Weights of a small image captioner: 23.7 epochs.
Rows from expert 24 of block 3 of the image encoder, named by matrix and row number. Rows with one number belong to one neuron. Each number is 128 + 32 x the weight over its row's rms, rounded and kept within 0 to 255. All counts start at 0. Numbers have three digits each. After the name is the row's rms in percent of the matrix's.
# up: expert up (encoder.blocks.3.mlp.up, 32x64x256), inputs 128-255
# down: expert down (encoder.blocks.3.mlp.down, 32x256x64, transposed), outputs 128-255
up.2 081:162175156124121109164115124105156072144152098132109128117110127169122067165116129121152138158127097148099124150141149162146148071185193119214145120122111113135149117115129186156143141135069124177134116196181162149128143124081186076155065105135139155085108120165140196183106079137146157173131091139136130201191108182146167117087117137125149145084105127120128138088126129116079170079148
down.2 090:139169092078109171123131127082106141101153204100120145080164129172147196094119157125117097118191093199139169115090109123132114110168091116154095118163101076177116131123094129115111105097187043141107076143101124176141132103116106121126084074086108056080103162128096122166127148093116104088130130099125123145118094094099103087131151110101127137171140110116164133117173127152082140158140
up.3 100:129158132142156065125158153167174143138123113172124145118127096137135087164156127123132135079167109111094106129062121117107118077173199120115166124070155129132202141093170188116132074200075147118078118108110081082108083136161154089162115089217146105175099127070131140161114166132213146145115142151128134183112162156123107120152168147181156132092177087109131155152103127116130159129152
down.3 107:104114118094131155210094132220136077165160097137114123154147126118184159133143136101187137170149138121157084181178136137090191135078180128081151101163142176135125123151098119132131135189075140087155110128114046107174134088135103143077163185098168174093094130123094124118102114102158142130120142166120132110184145198207190157137150136083178095151102156115121131124121171179167145075120
up.4 085:078098131128137107129093134144158132122110077200129106129142140114147102132142125155062156112148132125111107136075115077119173081027155131115171143117165146113171076117137109123136106159106098086108081071150068133079186134169106049129125216103144058106146192136102113135158107090127126134106107127113096074096150068148078097099149098123077126106074141075123150150070137121098090146131
down.4 084:102151106133136102127133109164105144119169078167160180190144164085077134073151160084146156213112158153130089133133119061102115131102060143114147127165132156111087082101173107198131127112099138086166140169172114085088125153231123122114127175096105116103217136148089149058143090075067162139130194127085148113120158138086155123117168124106109102139085131103071139166106115099213097152123
up.5 105:148116144132171091077119127136127064069148093110102123104147128112103145117101149144080149124147111168087075111142097075140131158161172127158122083083123137101083113131146107128183091139112107125099099189137147176069158113168120052157082149108092109132092121162105154163098122106101135113151164098085105118159199133150177109124141143157093067080099128119136114139119190097123166081064
down.5 098:075102149168160102103199129076162142156103078093096074114145136197099055116116156130100122111146092110171187092106086177187113122174155175139107094109107112073136178152164103147150105082154061136133076140104151151106112108062152133105110120105088128129140115147098157147144169137121092108162101125123155095149072098100097126152117179144075138113164033166134087131151114119114145157108
up.6 111:130173161154116173103119150119137143096093104081164119137104085174131068165180118174072123121168132074127111152121106129128067143120068179150142171129141143116159148113121099163098163142074143162128183080147140119077153106117138112174083125092090161089172129216141136147169105187132118180101074123166051139102092040101099119097122103104117141077091145136214169132136135074085096152133
down.6 104:188129139068093151148064159093170150090107168122142100147129114138162155143149143116054108099203089127092128117136163096153139129114114122171091158083107156089152108146112146120097084120132142112100107124100133187143140167197074082104091180134154126138125119151106012166147180087133086081102124119127132153109174133153132141122129153136114123141151160132179112148106169131083136132091
up.7 101:136173082188143148173091167133121131093113124121127137132087161088078040185125093138115178128135162179130196105090079106152084133156096176105097128141102106158087123106078149117084061165136143137105155127113111121152099160060085100165185131145081151157108146125147160150164123112134132124139069122161134171107128122130100142189110101114105164080143115095162110132098129129099149133134
down.7 100:164130133163155167187136122152106120100084076114119138153109119138130119122119147124130146193072100149126155188110053182172128126121107158143119145172143088158126111121164089119093156148080157165168138167162120108163126153087138091117184108144156107158158102128110228083161149144105068143184114148143141164168123148061142107160102126115108174067121127103095146120141114113160178134123
up.8 093:159108118150157118199090157113163104136147137194125151134103148171132157160095109141160144145159109144132102156083089119184164057160115132148089125133119148161109067092172169111120121133133128141096058169121131119109166107081194134160114149134108112102115131128109159178131126098149111186135102097115150158211125152158173115104118191138100151084146127113111084067130113185052147071120
down.8 094:150187137027127172132130094083117140107138114090102111054148117140124120119086121138130166157091108157169162131140057130117110117175092119132075155129130115125108105089167080083124159083151086182090103181139164129130118116161113100132097138118114075051168150164087130134170104103133130135126091171128151093148116097041112080118148125114073145166129057128132156125135139152132046149116
up.9 120:147221151153123135114138147079155151102086097101140101124100069146130081143183153142099137132163135095104121164125121165144066142113078154152152153130136112093187185150120073146100168130102125150142203089146161167103171108130141129170100094104125165076168116206138121133149102163142110158115115128146073163094090070075091145094159112139150130119101157158189147135176127060100107168141
down.9 112:197118081110125157147095153093152134138118194102140164121155125172193151139132131120063106107182121130084138158110162087146109154089157122192093140088118188129164116116116116089083080128124123113087103121119090167141132116178098130124154135135126110109122110172115036153131206091116118091153140144146116145090153142121147176144137136140154117141183137138177084139135153124107151096123
up.10 104:109190151094170161141095157065186132174097138124210138102112155158137103142177137165105114106148065129101095095115158174112180121156134084167090118122081135140160134104106124113124165163141095154131112110139124103108173136093179135162119097117154134064165170134120078190170072134099102193096085171176096148143094104117049129071122115117145114153143161106169161079136024143074113116123
down.10 105:123094150085115149129120060100102140055149184160111099147143131098153191113061095162127138094164167134111134091141111127149062124123145134099163160093132151083068111147117134105132149074139135081115063094094113163087137146157120165140147104124082112128122095112083107063093133103154110134119187103100128056100185118079154132119107122087138094149092103105145109114105183107125099165074
up.11 102:140120067166194142164108169167132123142102199131116178124130140125121117152083099104161138122131130179136163133110058120192104106162138170130077115137129126165021124133078124150122126152128150136096124140091156090157168130084114121155135141186140135163084130100093177145216129160150123150178115145185124154171156130153143116139128152125092149103162128124236119132120129172047189067142
down.11 101:149153127070069112149140102126072103137107159097076119124126141155114161152081115105149105165062149096193105103137026125185072177171089147081104148158174107116123107134206153102172139062104123150131107189105106107140128111156105146127104107124136120151142169129120167104158118205143145156198136142101117159119155107105163126192138126086087134144129104093109121169121134150125163149103
up.12 108:105153185129195120119164144080189090155077147140158116138154135149147078109167144142121132094147084150111107074141178165099153119152180100180097098094110146123168164070119175104131129183145089103100066091119115042100106144122182119157143071144125130133200182110129109161140091111143144217114080162172122133157092116101117134089146131140166070147128149110149180127130040155101127144152
down.12 109:145046064129128116125183076152142139105181173130124106152125182071159154117084095180156114055095161131073123081107164140110103159097149098127189116134118151116095143134099138092152146121142119118121117101064122131128130141130127166118172147093102168172098114103173097094088124130166122133085184150084134101113187133098142140140136139129167049175127134105181140126153186147153079143101
up.13 084:125121169114095080117109136136140093107061107166112073145110118096179108136154113182087149091130129110092094160067136115108129144115133141121122119060150186124175125072136136138137156137081097083038066104142106098071138113147114082107131167104118118155147162181095100160169095101153103162105129131119087124085154077147114124141134095110108083090086150084123137158083132140125078132103
down.13 075:092152142125134131093177174199085123149131105067126152130170173086128156078136091070113126170105188115070127140132128115102113130129120106089105148204183155137142149176153085149128204118117166111156158152189098082142132099167101108102120163139116133139097143103118123094103112141072172162085149109104096094110115156123121115099162130086119090168060146131080164106139122123097075165205
up.14 104:140106131129118077137160098135115164096106138105139124215150100137165111090117153171099127144121191119178133123173080097148134164109152104173159179167134160132137141100178120160156151120155187129079159156165106104134133084127164082131128139139132125126096108148161155157185084142122125098182086185130113130128114029140182161136121111081103083089040137153165159209157191104128121151113
down.14 111:153098099113076133118133146077145084132089151133179082155105154111166174177153144150086104090172096133139093132056176103113120104126119119146159123136130161123134113095112166097135097118145118137130098092186162152150123171141091100110088204124152102123182177220152057146107149119186145180100144157145107151091121120132122100154136123164121149128186144181161112138184125118128121133092
up.15 108:049101145161132171132151129133169128181118145103164165150140173110098151154097113169147081103058135130127160111146170135109158107184138089162126148147101105111085093089099140121155177135171117165124107144111154070149066131061155148138111109106141142172090137101132154166182127104085166074090098184156169147192131111096094156091084110120142132164150114123077135083151094159165080154149
down.15 105:140112103089087074136172128168085140104145126188135134127117167108131095066097135135164130165092175141114175103102052182148078091118094159087162147108146102112130165146159146123145102144117152137142127107136119145106127185084117084143113121140130160150092082119140184084095047156096132126154147089113124182127199106073133150172112053104140113134095107131137159170129175071143113179140
up.16 083:149138135076092082095097087115152145095111108152150096208149125152142081146137080212132099123145144066147115117090103140100124120110131130116184142095170179113102126094103140144185192121124103098126165143188114109106096114134115137130128128092085093085168129172094130127079097074145090139088112115070109110144102102144162109125133120110129079084093097086150176109073187150119059097133
down.16 086:146179144180117075134147064126135129099125154089140151117155148082120117064087142175174126118100147058112100102135128149086103153128150165110120111165121107109138125193139111165159138211127183116172195170130141100145126112096131083133172125097086148141172150105109193076120150154163181173117108149155161151101182154147122194158136137101095169072112150109123152129105119095131118117152
up.17 110:070134163115140178127105151151126153101137148114158134125133111137163174103165119150127135133169152095131087175170131080126096180064092122120107211170155169103093136149113072155147197116155094122112139107139118118113158092139111186127118104097064123075151151159105091102073107146133094145101164092128059072119097044124159134088147091105133114157071167103187105128098123115151032129106
down.17 109:108161042156099156155051136134099112096123119077142137159139134151164156168149162120076146162145124090120105177166152161129134121077153140113096134111150167125132090121112095154095140140091193097141141094149059106166159164163097091124094138152137162135188120144128106104158183128138152164140129131128112130089137120178205095098117137152168133109120178125160124150101112149101142137068
up.18 083:133107129164110158195092112126100085158138118167086142083127186175102088155145144111169130176110097122104147144117093146162160070147144126163110109152113116166131121119148210172094132099097139178122053179155114170171168134071149102135116112129147136121105141098135165186136099141116140173182058163162153209204084187152151141117118138106108173116140105104115131079117124171067139108145
down.18 089:153121120104118166136127115060112168103103159067118187090129118215176169069113151130142103129157135168125129131139116122156127104156122153089103152130165092132083155135173113079148173124191057149109115156112123172119113097126148126085082091113104068098116151140113141123135100150121086104123097193137097150149085112077073098152152104052131127164185127081152136095092103108069132103136
up.19 107:132112162160159067107115181149118058090161119149123149086152132091115174142106126111089119141160109189102082121135116064136168146148172104159141081106103153140108076128157104107183085129103132121104063195125118142078154096188109069167078155126085112133119138126135188170093138128081152111155173070063125140160192118136195118130149144144127085085152132097131090106094147130110184066114
down.19 101:133083139161134137115170107080146156120134112115047118046124081167103082128049138165091152177123088169180154151144098179110100130170149164130122102140111081095108130154119119113147121085135056142098094170100171108122120115085098129083101130130095096156092130139120150138135091160130130077147112107159116126154092080121107094154087165137081142094175047126083140110166130120168123171129
up.20 109:188166104104136138145170113075166165148108161122154135157145153178118127156079101117139134166154161135157136110132170162159100063134143147145104116171119089131125112126123083107096107092178206160179205129115155126200111132097180175163133108120139076102113041128152184109151159104114143134099090084160187142135118147057099108112080142116152142089156140156120118065152122099113186119185
down.20 106:130151082040103138135133121152099186150142176091191149081141169111131174073100117110157108143124155208156150138137108084151081135103103156118095170148142163147060110144099157132152127026129144099141137187106130218107153169170081148138077124082170130093082113166129094174095065064136116158119154148087145146157169150095101102117128101083100101217108132162115119147142119131119156106125
up.21 106:164155124121145128073197075139194186145130139108146130115131103139083079138112166135149077081123162099164184083142154112135105077173146068156137117106144077132138110085143109118180065129189127110139201161142133113151027142095187152140147109182139091132151104116120103119117148080190178143131110126153138133103099148077110127123126161176126116165172092127108116124141133055154145164145
down.21 109:116042097129184093080178130151159136172173173125162171135179152129153137093099130119145118130101148138167074110171154091149154077137151050150096168185177172127145135153102162169111122130137087163116112134136091114074153126205162126205186117084152120113119139132164143141036096115143132140156134119120166100180129152115177107091101116132089076126145147133086156164145161132196109102164
up.22 111:134202119161147132128089149127164181116124104127132120137082089159089136106167156163127121134171076131112095129110110149132090150173062115155104148148154124105172165118147157139066175163097073125099163089164128122080166116157146169168122107100116148052115150111124066135163082156164122156073118175107053122106111099105081121068191146145137110160129144140126152144120064127088065135116
down.22 106:141119100135136136164059152104118137104108151108117061161156132145175141157129109068102106110213138087107102147140152085089159098056138137166120133083110154102142121160115136154121099111129158074146152097074127133138128123162093134127148149107129113131143122111138057087070185112146104069130160117115171127095138112130159130098108125175140111143098123126174105152067176169104068097067
up.23 082:147136150150095140165114127110118093125118091141134139103116126112136101152126175131155136192106104123119081155174144168126199110112156100154134123132130116145180113131144170141095103135082163179159114178184140136143173122118186043144057156118149183128168151124148204206151105124125171177169065173128165201186113168175153143116126114106144164067114110144097118111124136120107142135146
down.23 093:152182090156136208115083112057166154148099165083156153042129114192152171110097121141108078156173100172126190134128162130169128100174131142137117146147122100152125165133129148078127136117175054159106154159128170197125139110090129102153112132108103104078119158138090143152135113123130115130124104130115128148103078108084082127152117116092123153171123085171169092096130076159085099152128
up.24 089:193164164139111127161123153101140118036110066119153119119105105096193081165162189131083169106110156076055136143114141144123101186122174136152155106068068132115151123148107130145144166156083169129126146162172112168128135107176190046141098124122110178118168108178160146210136103137081125143156084150123125169113188092121145128140150122128115144081052142125133146128132150067093127193096
down.24 095:155108155101192172114152107099170153146126156161142139079146113203147119126119114121099129098194113128160151093111127159154127107111181135135081081090072036114110117145116182104132077159188074151085107124112134177139136091047177148132071128125074087116153100193101076165156147167092139139131111094152102125113086140103111146087151155138137161134158123166173082091117111106149102152142
up.25 090:132135111140154111126123099127140176085126117105140099206098098122095111097130164183107115121160171120163128097135063127151102171118086131096150163114120123111145165125149128117133139137136137092087136120180096130095116089139171144129107149136125132088113103086140134105164058144156123105120091141155048135080111002089155162147154111054093130119065126134179172190134158097123078125104
down.25 092:137127100120099147180083165104098116155152140114205154123120145177162149210135172114082125133187097171139155143080178134168140129109155142177139122121130177124144089108109149128087091103131139133158096128122096151116123169130092137132105162146125143128104149183165126160108183128124157132101162134158121160104102153158121088122076139182139165137182152198090076155145148117142137067093
up.26 093:106076084141118171204123136111127163154094142132154163141139158178086146138098118136180091149115127125147125130134124169185171128174143093174102174186127142144099100139122203153079153104128135176113079167117119107144140089040166144097119077174171141141097121099134150164174100116096163153163072172160125181191128147133174132102099144087104149090154122134142133097127088186090146072160
down.26 096:142157099115105152146130111109111199078163096117129134072154168172146135130112131110135118175134151136131196142118088123188094092156066160100087187133141072113078117120153123094121172092183104151119140128145129173158121118137094111106102096136108098106083117160139128155081121145150080177108074169108079200110109115095081091182109085084084144164125121091100121154111083143023103176140
up.27 106:152153115136168127115136123101202195120096087130171106142089099112102062143160163142089155103204113152094155087118127199168137115172106127120128095094082100137137198120077158133136125123207060132100131108159122159117140101122164119115133097144169149046131075149138092138128055122116141133105089114136077109110124100087084123083141117084150102106133154144084192121128071078108129086136
down.27 098:140083142118129162094097167086112150132219196145183161117119128230131147138125103129113111115201146109110131093052164091154135164112114169136102150137096164141075132151099147142131106123178154185102090126079101173115114101162106150106098117091101124147080086172162125169061139136130086175126159067114164086153166166084075106139116071146086128173127163136118076091122158112139145107137
up.28 104:133106110111149106134140123136114159089115169112151089176148089138125125082136134151087065088143172075147080147134132099095129168129161076141119169127137169122113121123154151165172166141167099094078101121154072102065083069151116135067141122118085127135114139114133106097099116141173094109158126169105071091144138029100136147138124135107116078138068103121191142147150138120149068138101
down.28 107:145127052135072135135107108091151084138084134187167115152115154111128119229166132136101115117192109114196120137085148136148122059094119129148160129103166162140153071041132145188113150106140130119138148103180177134119136172097110121163075173135207084131107163178180087175111132144164162138071097179160143141126140137159134058111124117175111145144160151158157144139127113102097109120066
up.29 086:149133125166120106174128120137112072123122092172121147136113133107093119145141139111209133133131087149094125158109120160213142104157182140122126104109111063164123123140145182126121095110118132142145082185177129134158158113099210121092119163165197145125084140137104196169135110132144142174164096153183120196164120163197167124129128139114143143091122163107141123091112134145094185084126
down.29 092:128170107128135128140161131090130146162133175091108152131153134224134161106095140144117098147144065125149150112152005104159117117142106145136075126153075109171098106127109086115146137093166087173141113170100192148144136114112123136148106163125141137063104143152115106162113159146076130094111104118156137130167067130045103091166082094067151162186166069144104059093136123150109082076132
up.30 100:218167171150134138086178130117132171097141121112180122128093100135114088132125128123122113123156171075115149117133161113143063111095166159104138122107117079124156149128139093107142092117157200130171205175145169139144064115160162157157128120152100128135177080163141146109128194105136144137131148074145144136086084160060124113143176152169182164106172115156125103109138154023176193173162
down.30 100:078109088129177194120167157124143136173180156096133148107160145123155107081078099126159126138169129179143150094169151102107165129135174104123096126140154137164137117101075169146129103117122110105106094130121156121095113151139072124168175123163202076138083140180130117139073099084104119104123150177131176130116184158140129110084100108179128079147137126182122171151112107096144094109195
up.31 079:129139106117114112096152137149192127123119094136127098119173102155122089144146130174107127072180132089120117101078104103114066114123165092141148136097160155140080078098131125175181117143142128076138122120180082104094086150123159131073119192122110075160142127170083118175103114077177119140163123127141114107107184097145130075106079082130060081119085108063148129137064159132134095161147
down.31 081:129170098212159161144099118137079192084137133161178112167094137075079190115110081125160090158080204141087098193133180086108125148148110131130141153160156122135104156158146080132097128162089208152145187177175134082172104111143149124171172097145125163060162199119111136089083156086091110143112167142123142100144168129087172138121169151123117147103132167151110137090104126116117157108135
up.32 086:140128146162153108125167060132130182129182122137169140152135130106104140098114123092123103147089064132146145111158163135112155095135143104131127116151105066124150140137162179092089111108195141166122134169149169158161072084116160138113138122128158115161076122042144138001073141148117162118136107110111185152142125169119121151103102118097133133157170106140075145103130153141173121119143
down.32 090:146077063140177159094114176183124182155161161158154128106163138144130125056045131133143116172104141157143146101145153094150114147186093159091073199173125112081133166119169129119067138120122123144135122128094163160128166137148132158149150136103109164159038153083136153167084103065117132120162135155088141172181197160126111136102101101126092142191177139101122154140137115146064124121149
up.33 101:105100208193139154115180087166175114158131059100117139107082090076120080171122122126053138145112150085123175170129131097120113088133170151114183139081135079156119122117130132112196073188169114126100088112129175124135101135093112098140095154177138136139093120167128178162107184143152136146132118070223110133130112127124097138149129111141149159085184133125100073126110112070114177136166
down.33 100:151123119146176123090173138125173166115189130089129112152136150153108094095080131195096125093088122154134177089181135069078116146115140098123078116181112127131150119181109074122215109144153142078107085159117112133092150099125166114137176172150166135163169138141122161172123187126143113096118118086111117165152176152152127162156131155183114138115163100091129120099089163153177145133199
up.34 079:142154084114089136162153141133183128133090132133109071139183134137160096155141115170148156114132165123112074159133125119124123153105161116115140186089195182106117069092113114116184128147080139080151100150131100079135110119157142122146122157164126090134184126110058150166130157086182093131127122169128123126103199132101169068140145112160063135115085131074106140168065175068132125154093
down.34 085:132120128148089107107111170145101133057143097162149153110130115051119171144201088078121115109132174119081117130113164092137114120100109151116124181124129111094145148136195150123129184156116208140124153147121105139152098125175102138134154113134103177116113176095070167140102158108136171172159206101122079171151198169166169164110148151158124120061132161096119138150093124110109192097138
up.35 113:111117085144134171126144096088140158119154156164094117141172135117133143158098126172151134109117183100089041166150150096080184172090163095170118129112154161105084071130124093138178181157134120140138051149095119095099132114100134153134184164146106117123147183126128135139116168095146117117098186167137086076149159130098147113110127138150148108214079152123197140120116158174096082123064
down.35 106:096126056096091103159128113120141108154099099123150136116151178136108135165138138157156134136123097140228116128089102189165154061105085072125119222149156130139153113086115124176156118092120142163145111155190099147172153145129134131156102133114190117135167125108131145137179128159126205152131105138163093164100078109129138119059107072130101138073130143091157163100142153167154112142138
up.36 107:127094113156093109165092133121088080075129125200108144121088159095121054158125190147087188130083121116105145117084063105177159176127169156155153122103127129132127106137172170117102104172046131145114075110092062137120182114093154037111081203142152160149135168154154156198169112159106137142154085147165111173129161100154101137170150114117127146084099132136126136184134150171071125169105
down.36 110:134143151152173169159121086080174093085129102076044108096101129125139106165144140193051139089132081137115091124128121168141193157143153127150152144137097091134132151132140117127142133166168099188137168151153197152084125117052150114172123135145126145102193176133159176202135144190157140095124101126180071157145085098135087127160151179172147144061175144154135125074112130120038111101112
up.37 101:090119065141131148109175076172094144147134139132145149097201134147105173117074150089160153167086170182121123152163124126113114111115159155115125160154167133150083071099158083121114109084136162134170113173109150070164114151139107181106113144113139067105084101072140170091135133071155151087145139123141186114147152154071120073111059125094111115132135086151086129119109163148099146118155
down.37 103:168127080071088132115135101064131122143144136085138115160097152094089190138078174129157114133138175078170091088123077149215091140142059114095089146161157186119113111104097112129109163070183117135150144159172141157109184114132145176114048108107166094056099097152134139131157087133112127117153121142093112118144127084081136061126096136060100157164079182140087142101190155148134128114085
up.38 092:113057074129175161201152101108109180118117168131163163156176139156085178134109117170142133169122148135174132125138089134200193155145081097127089169203132093157092116153137161122083120114159151157119110156131137106188128079065174133142151142162157115148090102086157165117184126140142139114155088158104100151161127122147150144111082140067106157133149157127132143130139143178089151095147
down.38 097:189150057124061169152086119154103183131147118068154153142137147173165159127102159125129138200119157156152183137128136106155094158116099146112096194134137085179108116125155121141115163113142152158151158183158150187179156190155083116135101095141156124092104135109126121164127143119148106125116098164140154147124128154103147126123094130059089161170127132129104167194104153124031119114107
up.39 089:150152138156161073097124151114179081067127047122134105109082103134074094155103158154102138120173089137111086105098090160181125118196140135104165059084116137111132157137123138136176119155107096112066104160161086160084171129174152070118093162156098126093083086180130102195098108096117121120105108104104107139139170099149138122157150148154103077085129134123111161129098162113126141092134
down.39 092:125074155114177096101153174070159123172105129138113136102161100181109120152088122152053117101176124146169136123129125128140130112171148109149135120136070156103101116163116085125122094130168098185123097154114189069122141086075095174119119184098091080118120143157131150175130168186137103083154140111126134129148086142095152072135081147156060130122149098187101081114139148091170143103153
up.40 116:167166114160175115092175188132080126078075121115137119113173152057102147103177155114153091122137170134093107116096102109123073150100076110131106115071154122100109085130122068167141143119122172086165175173118167150123078156195119122153117129143089043110122128096109115135129143098137153120146163140077144104091139143099182060107125159161110083112072091113135146180078160082145108147083
down.40 107:118121140158154122129161116131194123197142101127079077151132111144150112101091161166137101080152081153129070060134090165119137176173143169109122079106111159118163149131102123136174073093151089094106118073141170080069144132145156133079124130135139117145124115108149143118104048176080113140087098134127128104077103109130117103132083134091121105141146101198098155145177121087152085130098
up.41 119:155196107164138157116131122114174186112126112101114098151091086164095114130130122187137127111172129055137096128110101128159100157113063124149140132150152130117163167137156113117116155147141128151105172098169134114096166076127175167190130157118124145068175158149134127096186112183194111170077143131135049143103124069071121132120160140152127138145109170150161134125135119094107064129133
down.41 107:124143063092133105140101131120137178101126157070103138172178137140175122146141145112095143141149108138120123175155183088127178132058169086199149151096130131093162108137161122120091111117087164124155151095141118153148132166187080115164149117142142162140118113122132069133097194120166140066159132134099171145128142114150149113084118166113107104121135103163165101130138165138078126096115
up.42 112:110086097152151081137151094106151151114130184146129172173199140155136165100082152149121079145089133120130085143151159097107167131142174053141121116138146141115117131103134204121136181168132121113068097168119051112132137087126165122130148085186134105158106140035144129118130150141169141102137140222113124144154185135103179158121070117112141111174136117134154179139126141170102119130160
down.42 120:076053089110085083190117147193095131150135085145100125154145169092147133117073109128205135201016136119150132164098096138124138124107150107109174178173174105131109106108131167117103142142099178116144139151122141123149150161116099092111166194131163175150100124087131186069130145153117163137158060156097138176122184190150179147150099103124111143096125160138109186162091201144160143162131
up.43 081:142135150122114095168110196119172100118088166118190105184131135139143066162155103199172145059147096114113122091085113057127147130129115139120162096115124167119100120110105164099146170182135092111100127114127108052146094109079159139076131143140094131152098129147085126150126164125151123165084117128106121123126165088131111145125091133156130159117169104081177045051096095143100121103101
down.43 075:115179132184188097155102185155141150150122099117123148143132106116137109121160134113166080133117149172092110135130180110106125164153175150123093058161154108140122145166133098140173183196007098148137209160126090102146130127142146104111155123140070116165156122127087164107143124143130156121132202131159159189137125168105147096138168119103146171066145176136101124109135120106168161116127
up.44 094:145085088100128124190126097116137106169112203138126180133151142134087159158080111122179088156114116153185146121135099154219179117172136069148072164185140142136112101114161192168090116074122140162129082167106135064145136132082150137141154105171191136171103095077130155155173135092126146162173135157149150182180131171155192144098092163084128156124165115119144132139117118189074156067152
down.44 099:164181088120062128128087106160100142127123132059185128093154166192131143127123180121139148158096166149151170110120084113171137103142063181119090221156129069145078127119137099138114153093141132168145117167152162191145140139098123113119085097125124108138105144141137162147141103159085132133131106166114101183121105136116111108121123090067060157175092087137127191135130155138039109133128
up.45 098:193165167163114114115227159097185138111078069092168095119139091091132090118166154138074093110096146093088113129146188144082056132189166103136146111078117112098141104104070081149183120152171156100140153163147120148157069140159181128111136085154105138120162095138123135159118127069150143155114110145165151115092159132119127103114101123172110148062145123130077128092131111052133144172149
down.45 099:121094173089147122082167134125159178173131130147154150094139109171128146155153147145111110100186133155146155073139123078151106072133150090158118140101110151148158100128124105153194059134160033137052115176082140130100117136108146114155111164113122044144127117183136108125098147128066171107144125065126142124115089156072134128105087102137136111192157100186146092113139160124140113127155
up.46 104:119118162118151156142102155140132160101100175093153120139104088117169197151200117101110099135198121050129097170147151088134125165110094161142116185145173135070146158150136078130108191125157118131076131068114124135153144067169088156122105141112047119098129127169084091096106172156106098161110175084122057071081084067088136135105151101127136158148096164123214075119111164103114067118111
down.46 104:134132089165098109122060168104088135086117102097166135161175187148179133161138132080068170146090175113105118178152198131094144120085210137127130149055158146116162091149124148158096129134082129104110127136160043143134140135177069087159178132187163140179163149137137111167171180102135151137134151117159125186089185117182159102085127134122107089094142159143181133144144133139094163130110
up.47 107:147164087123145144086150171134083159084075136113113150155199150120155161110145159122089157122115149132092101157120128120099080160100106140111127103080140136159122101146130056188120129138114172108191173132104139139139129164210100120136154135130114059130160110088117123139147122107139104092147159109107133073090162135096130069109149134158172072102076143113084155154099155059125137134129
down.47 104:115088142103141146138143111115149107211125130083123108131099107161148084137148168140186073111114074096103112119126092171122086161123190127111116069117090165081104148175092122156191105113197111124087095087154163139083154110135160136102091155148171110153107104169119125154117083142099138173108086130143135134140111146096110094126079099135108067153140062128144133138153139133172059104133
up.48 092:117144110158146131213091134123133096123142102128133173117096089136123116148115133118160156190142123131116135175132104163161181099131135136182122154175107108162147148134158164136059127137067147186130114141161151143171179136092172089139072135153200143105110134138138190170165146157135157183154066133159120220198078180164159161103136151104155156084146150137147137096147123136057162084142
down.48 095:189145079131121187127096084093114200134171157116144143069167157206158168102073143126089087132173113164111170131154123115147114137174123129170075140140090100150093155156129149097102120110156103184116155182115152160148123107137105094132096118094110125066044159145111093123107149108111107103158145156123130145106098123090097117123124101053093170158149114126165073119128158169044072121129
up.49 096:108123093112122047067189125119136119123154154188152135146171186137117119121128161118117166113147125174102136052111096118112110139113151144166124111154139113126131064128183087118130098138161163117131070116102108085095198188128174112141087132137143092160130140108136183172123066124113181148182141113137177136116174108084110131108110110113116104156058148093179222149102163099115077153093
down.49 102:141124126161122159129118192133122126112143124144131111121115117100118174167112144168076122133071126086077094107124138119074125171017131109106164118134116164080078118165077100159111155101159118135146126118147132114102205123132154134192203110076094121126154126114159141090119117138127090140137174113130111120149163123120120076103164137195119138109103155148158183128181126153157111150086
up.50 097:108073111191170188164115112098119181149110194108155162143181151199067161129121113133153090169119146121164117125136088097187152122164093099164088161183140113145115102115142185143071172094167158174108084144134120099160138090078128137132139098122149136117080099103148154124167131122104155146159086158129133186170158111118138138073089121075102144124149101138174156085150119187077140091163
down.50 100:141159046108078169138150063152098156112124187104124132111177141171130123103103129109114119154124164146137214107160078122150114147129090139096141207125158095151081126159190134104095172103129127167121109158137131175126118130149082103139069114164119104119089096117113099176134106136157114120115112215131148135118118113067119100130083098049116201154122118117137154200093154150015103118127
up.51 106:096088076152190169156149133111143199143132169106172167169178151182080197155084100122153114166122187130166132126154134086196131092149106132147088149193125094127063117132099143102064133119198198167138124127108142091172136100071133163129158105120151079147068083104134168078167157126098136117133101102150139141164137121079117147078067112106112183135176127133142122067141132170080161097175
down.51 104:163114104106060134132141110181091188081106199089162145080160166156133137099063141081182149188045145135146179129127112081176069116131104150124095190147158123138077138131153114115162142080139115133103152169163122146154146140178116141118093079140112128107062105124130111181131093070111108115157117157125131140157127133113097141111104088047092131167148142104125163203106147138049144112138
up.52 111:158170153171124168104125141097141182128115118117174127160112086187127131146136117165094131120190141064106106144127126128172056143085043148141148163140122122106163151120118075134112176127161143177141199094170168136092163090133172171176093091063084150060181102177152139112150110193120113167102113098143061095104091055042110149101134095108155157118110170148167150105160111062081091118121
down.52 107:180160094092138164136097165151124172125117167115143105112117127181184140147118118047109115116194103146087143143119196104119156082136161104179117183090128153122155088099141148138081110150123156092108123143117069159141102138218076143118116155132126117169130113128130030165121172097098105098130099152121172128100102154118127141102131142113125076155140160109196089141113174125096140079162
up.53 094:148138161179131126154076157098116106055146091142153114124118159119150066153148171166068171097147125046081100126122102143146109133112171151135178103089057123142130118138106121163105123186086169150148146103176108148154159136120153039149112112112075130095161163176167132202144082141098119153144053128162119168125147096149108151078140098096116167066038152127154162118133124093073121176121
down.53 097:103084151098164227120133142115154162073152122171124126098079098092133161124127112174110101058178097154093144097127121124149166107161120117159083106099067094142159112134150178076171091168200043170122081088099126147128128108053215143096109148180126133110193136157084113201147107162095151131139129127183072130155075117101108156137155147153157139179157136137177124091085141120139152134152
up.54 098:153135145137178070087132189108145083087127090107139116097146131079090136133116147133110138144163123160071082090109099097160081141171142118149122095083123127096103124148119105125161123148108122114109093197134119163060172106173147068142098147129097101110129114115121165175082114123112160132122169126063123112137189112131159094130141170152121076092107113119133123119105141092144157100065
down.54 096:106075149121144091139164103108176147129081127093088135080162068211136090147112156130133138149168068127150126095106070162173143130181177142183144099120126107109131135188110085125132084103155107139088123150099149106086128126081111098120107145108093115160128127156110116118107158157124152125139129124126117089159074099110113035145071157159075163151108113179101092136098120103173097168102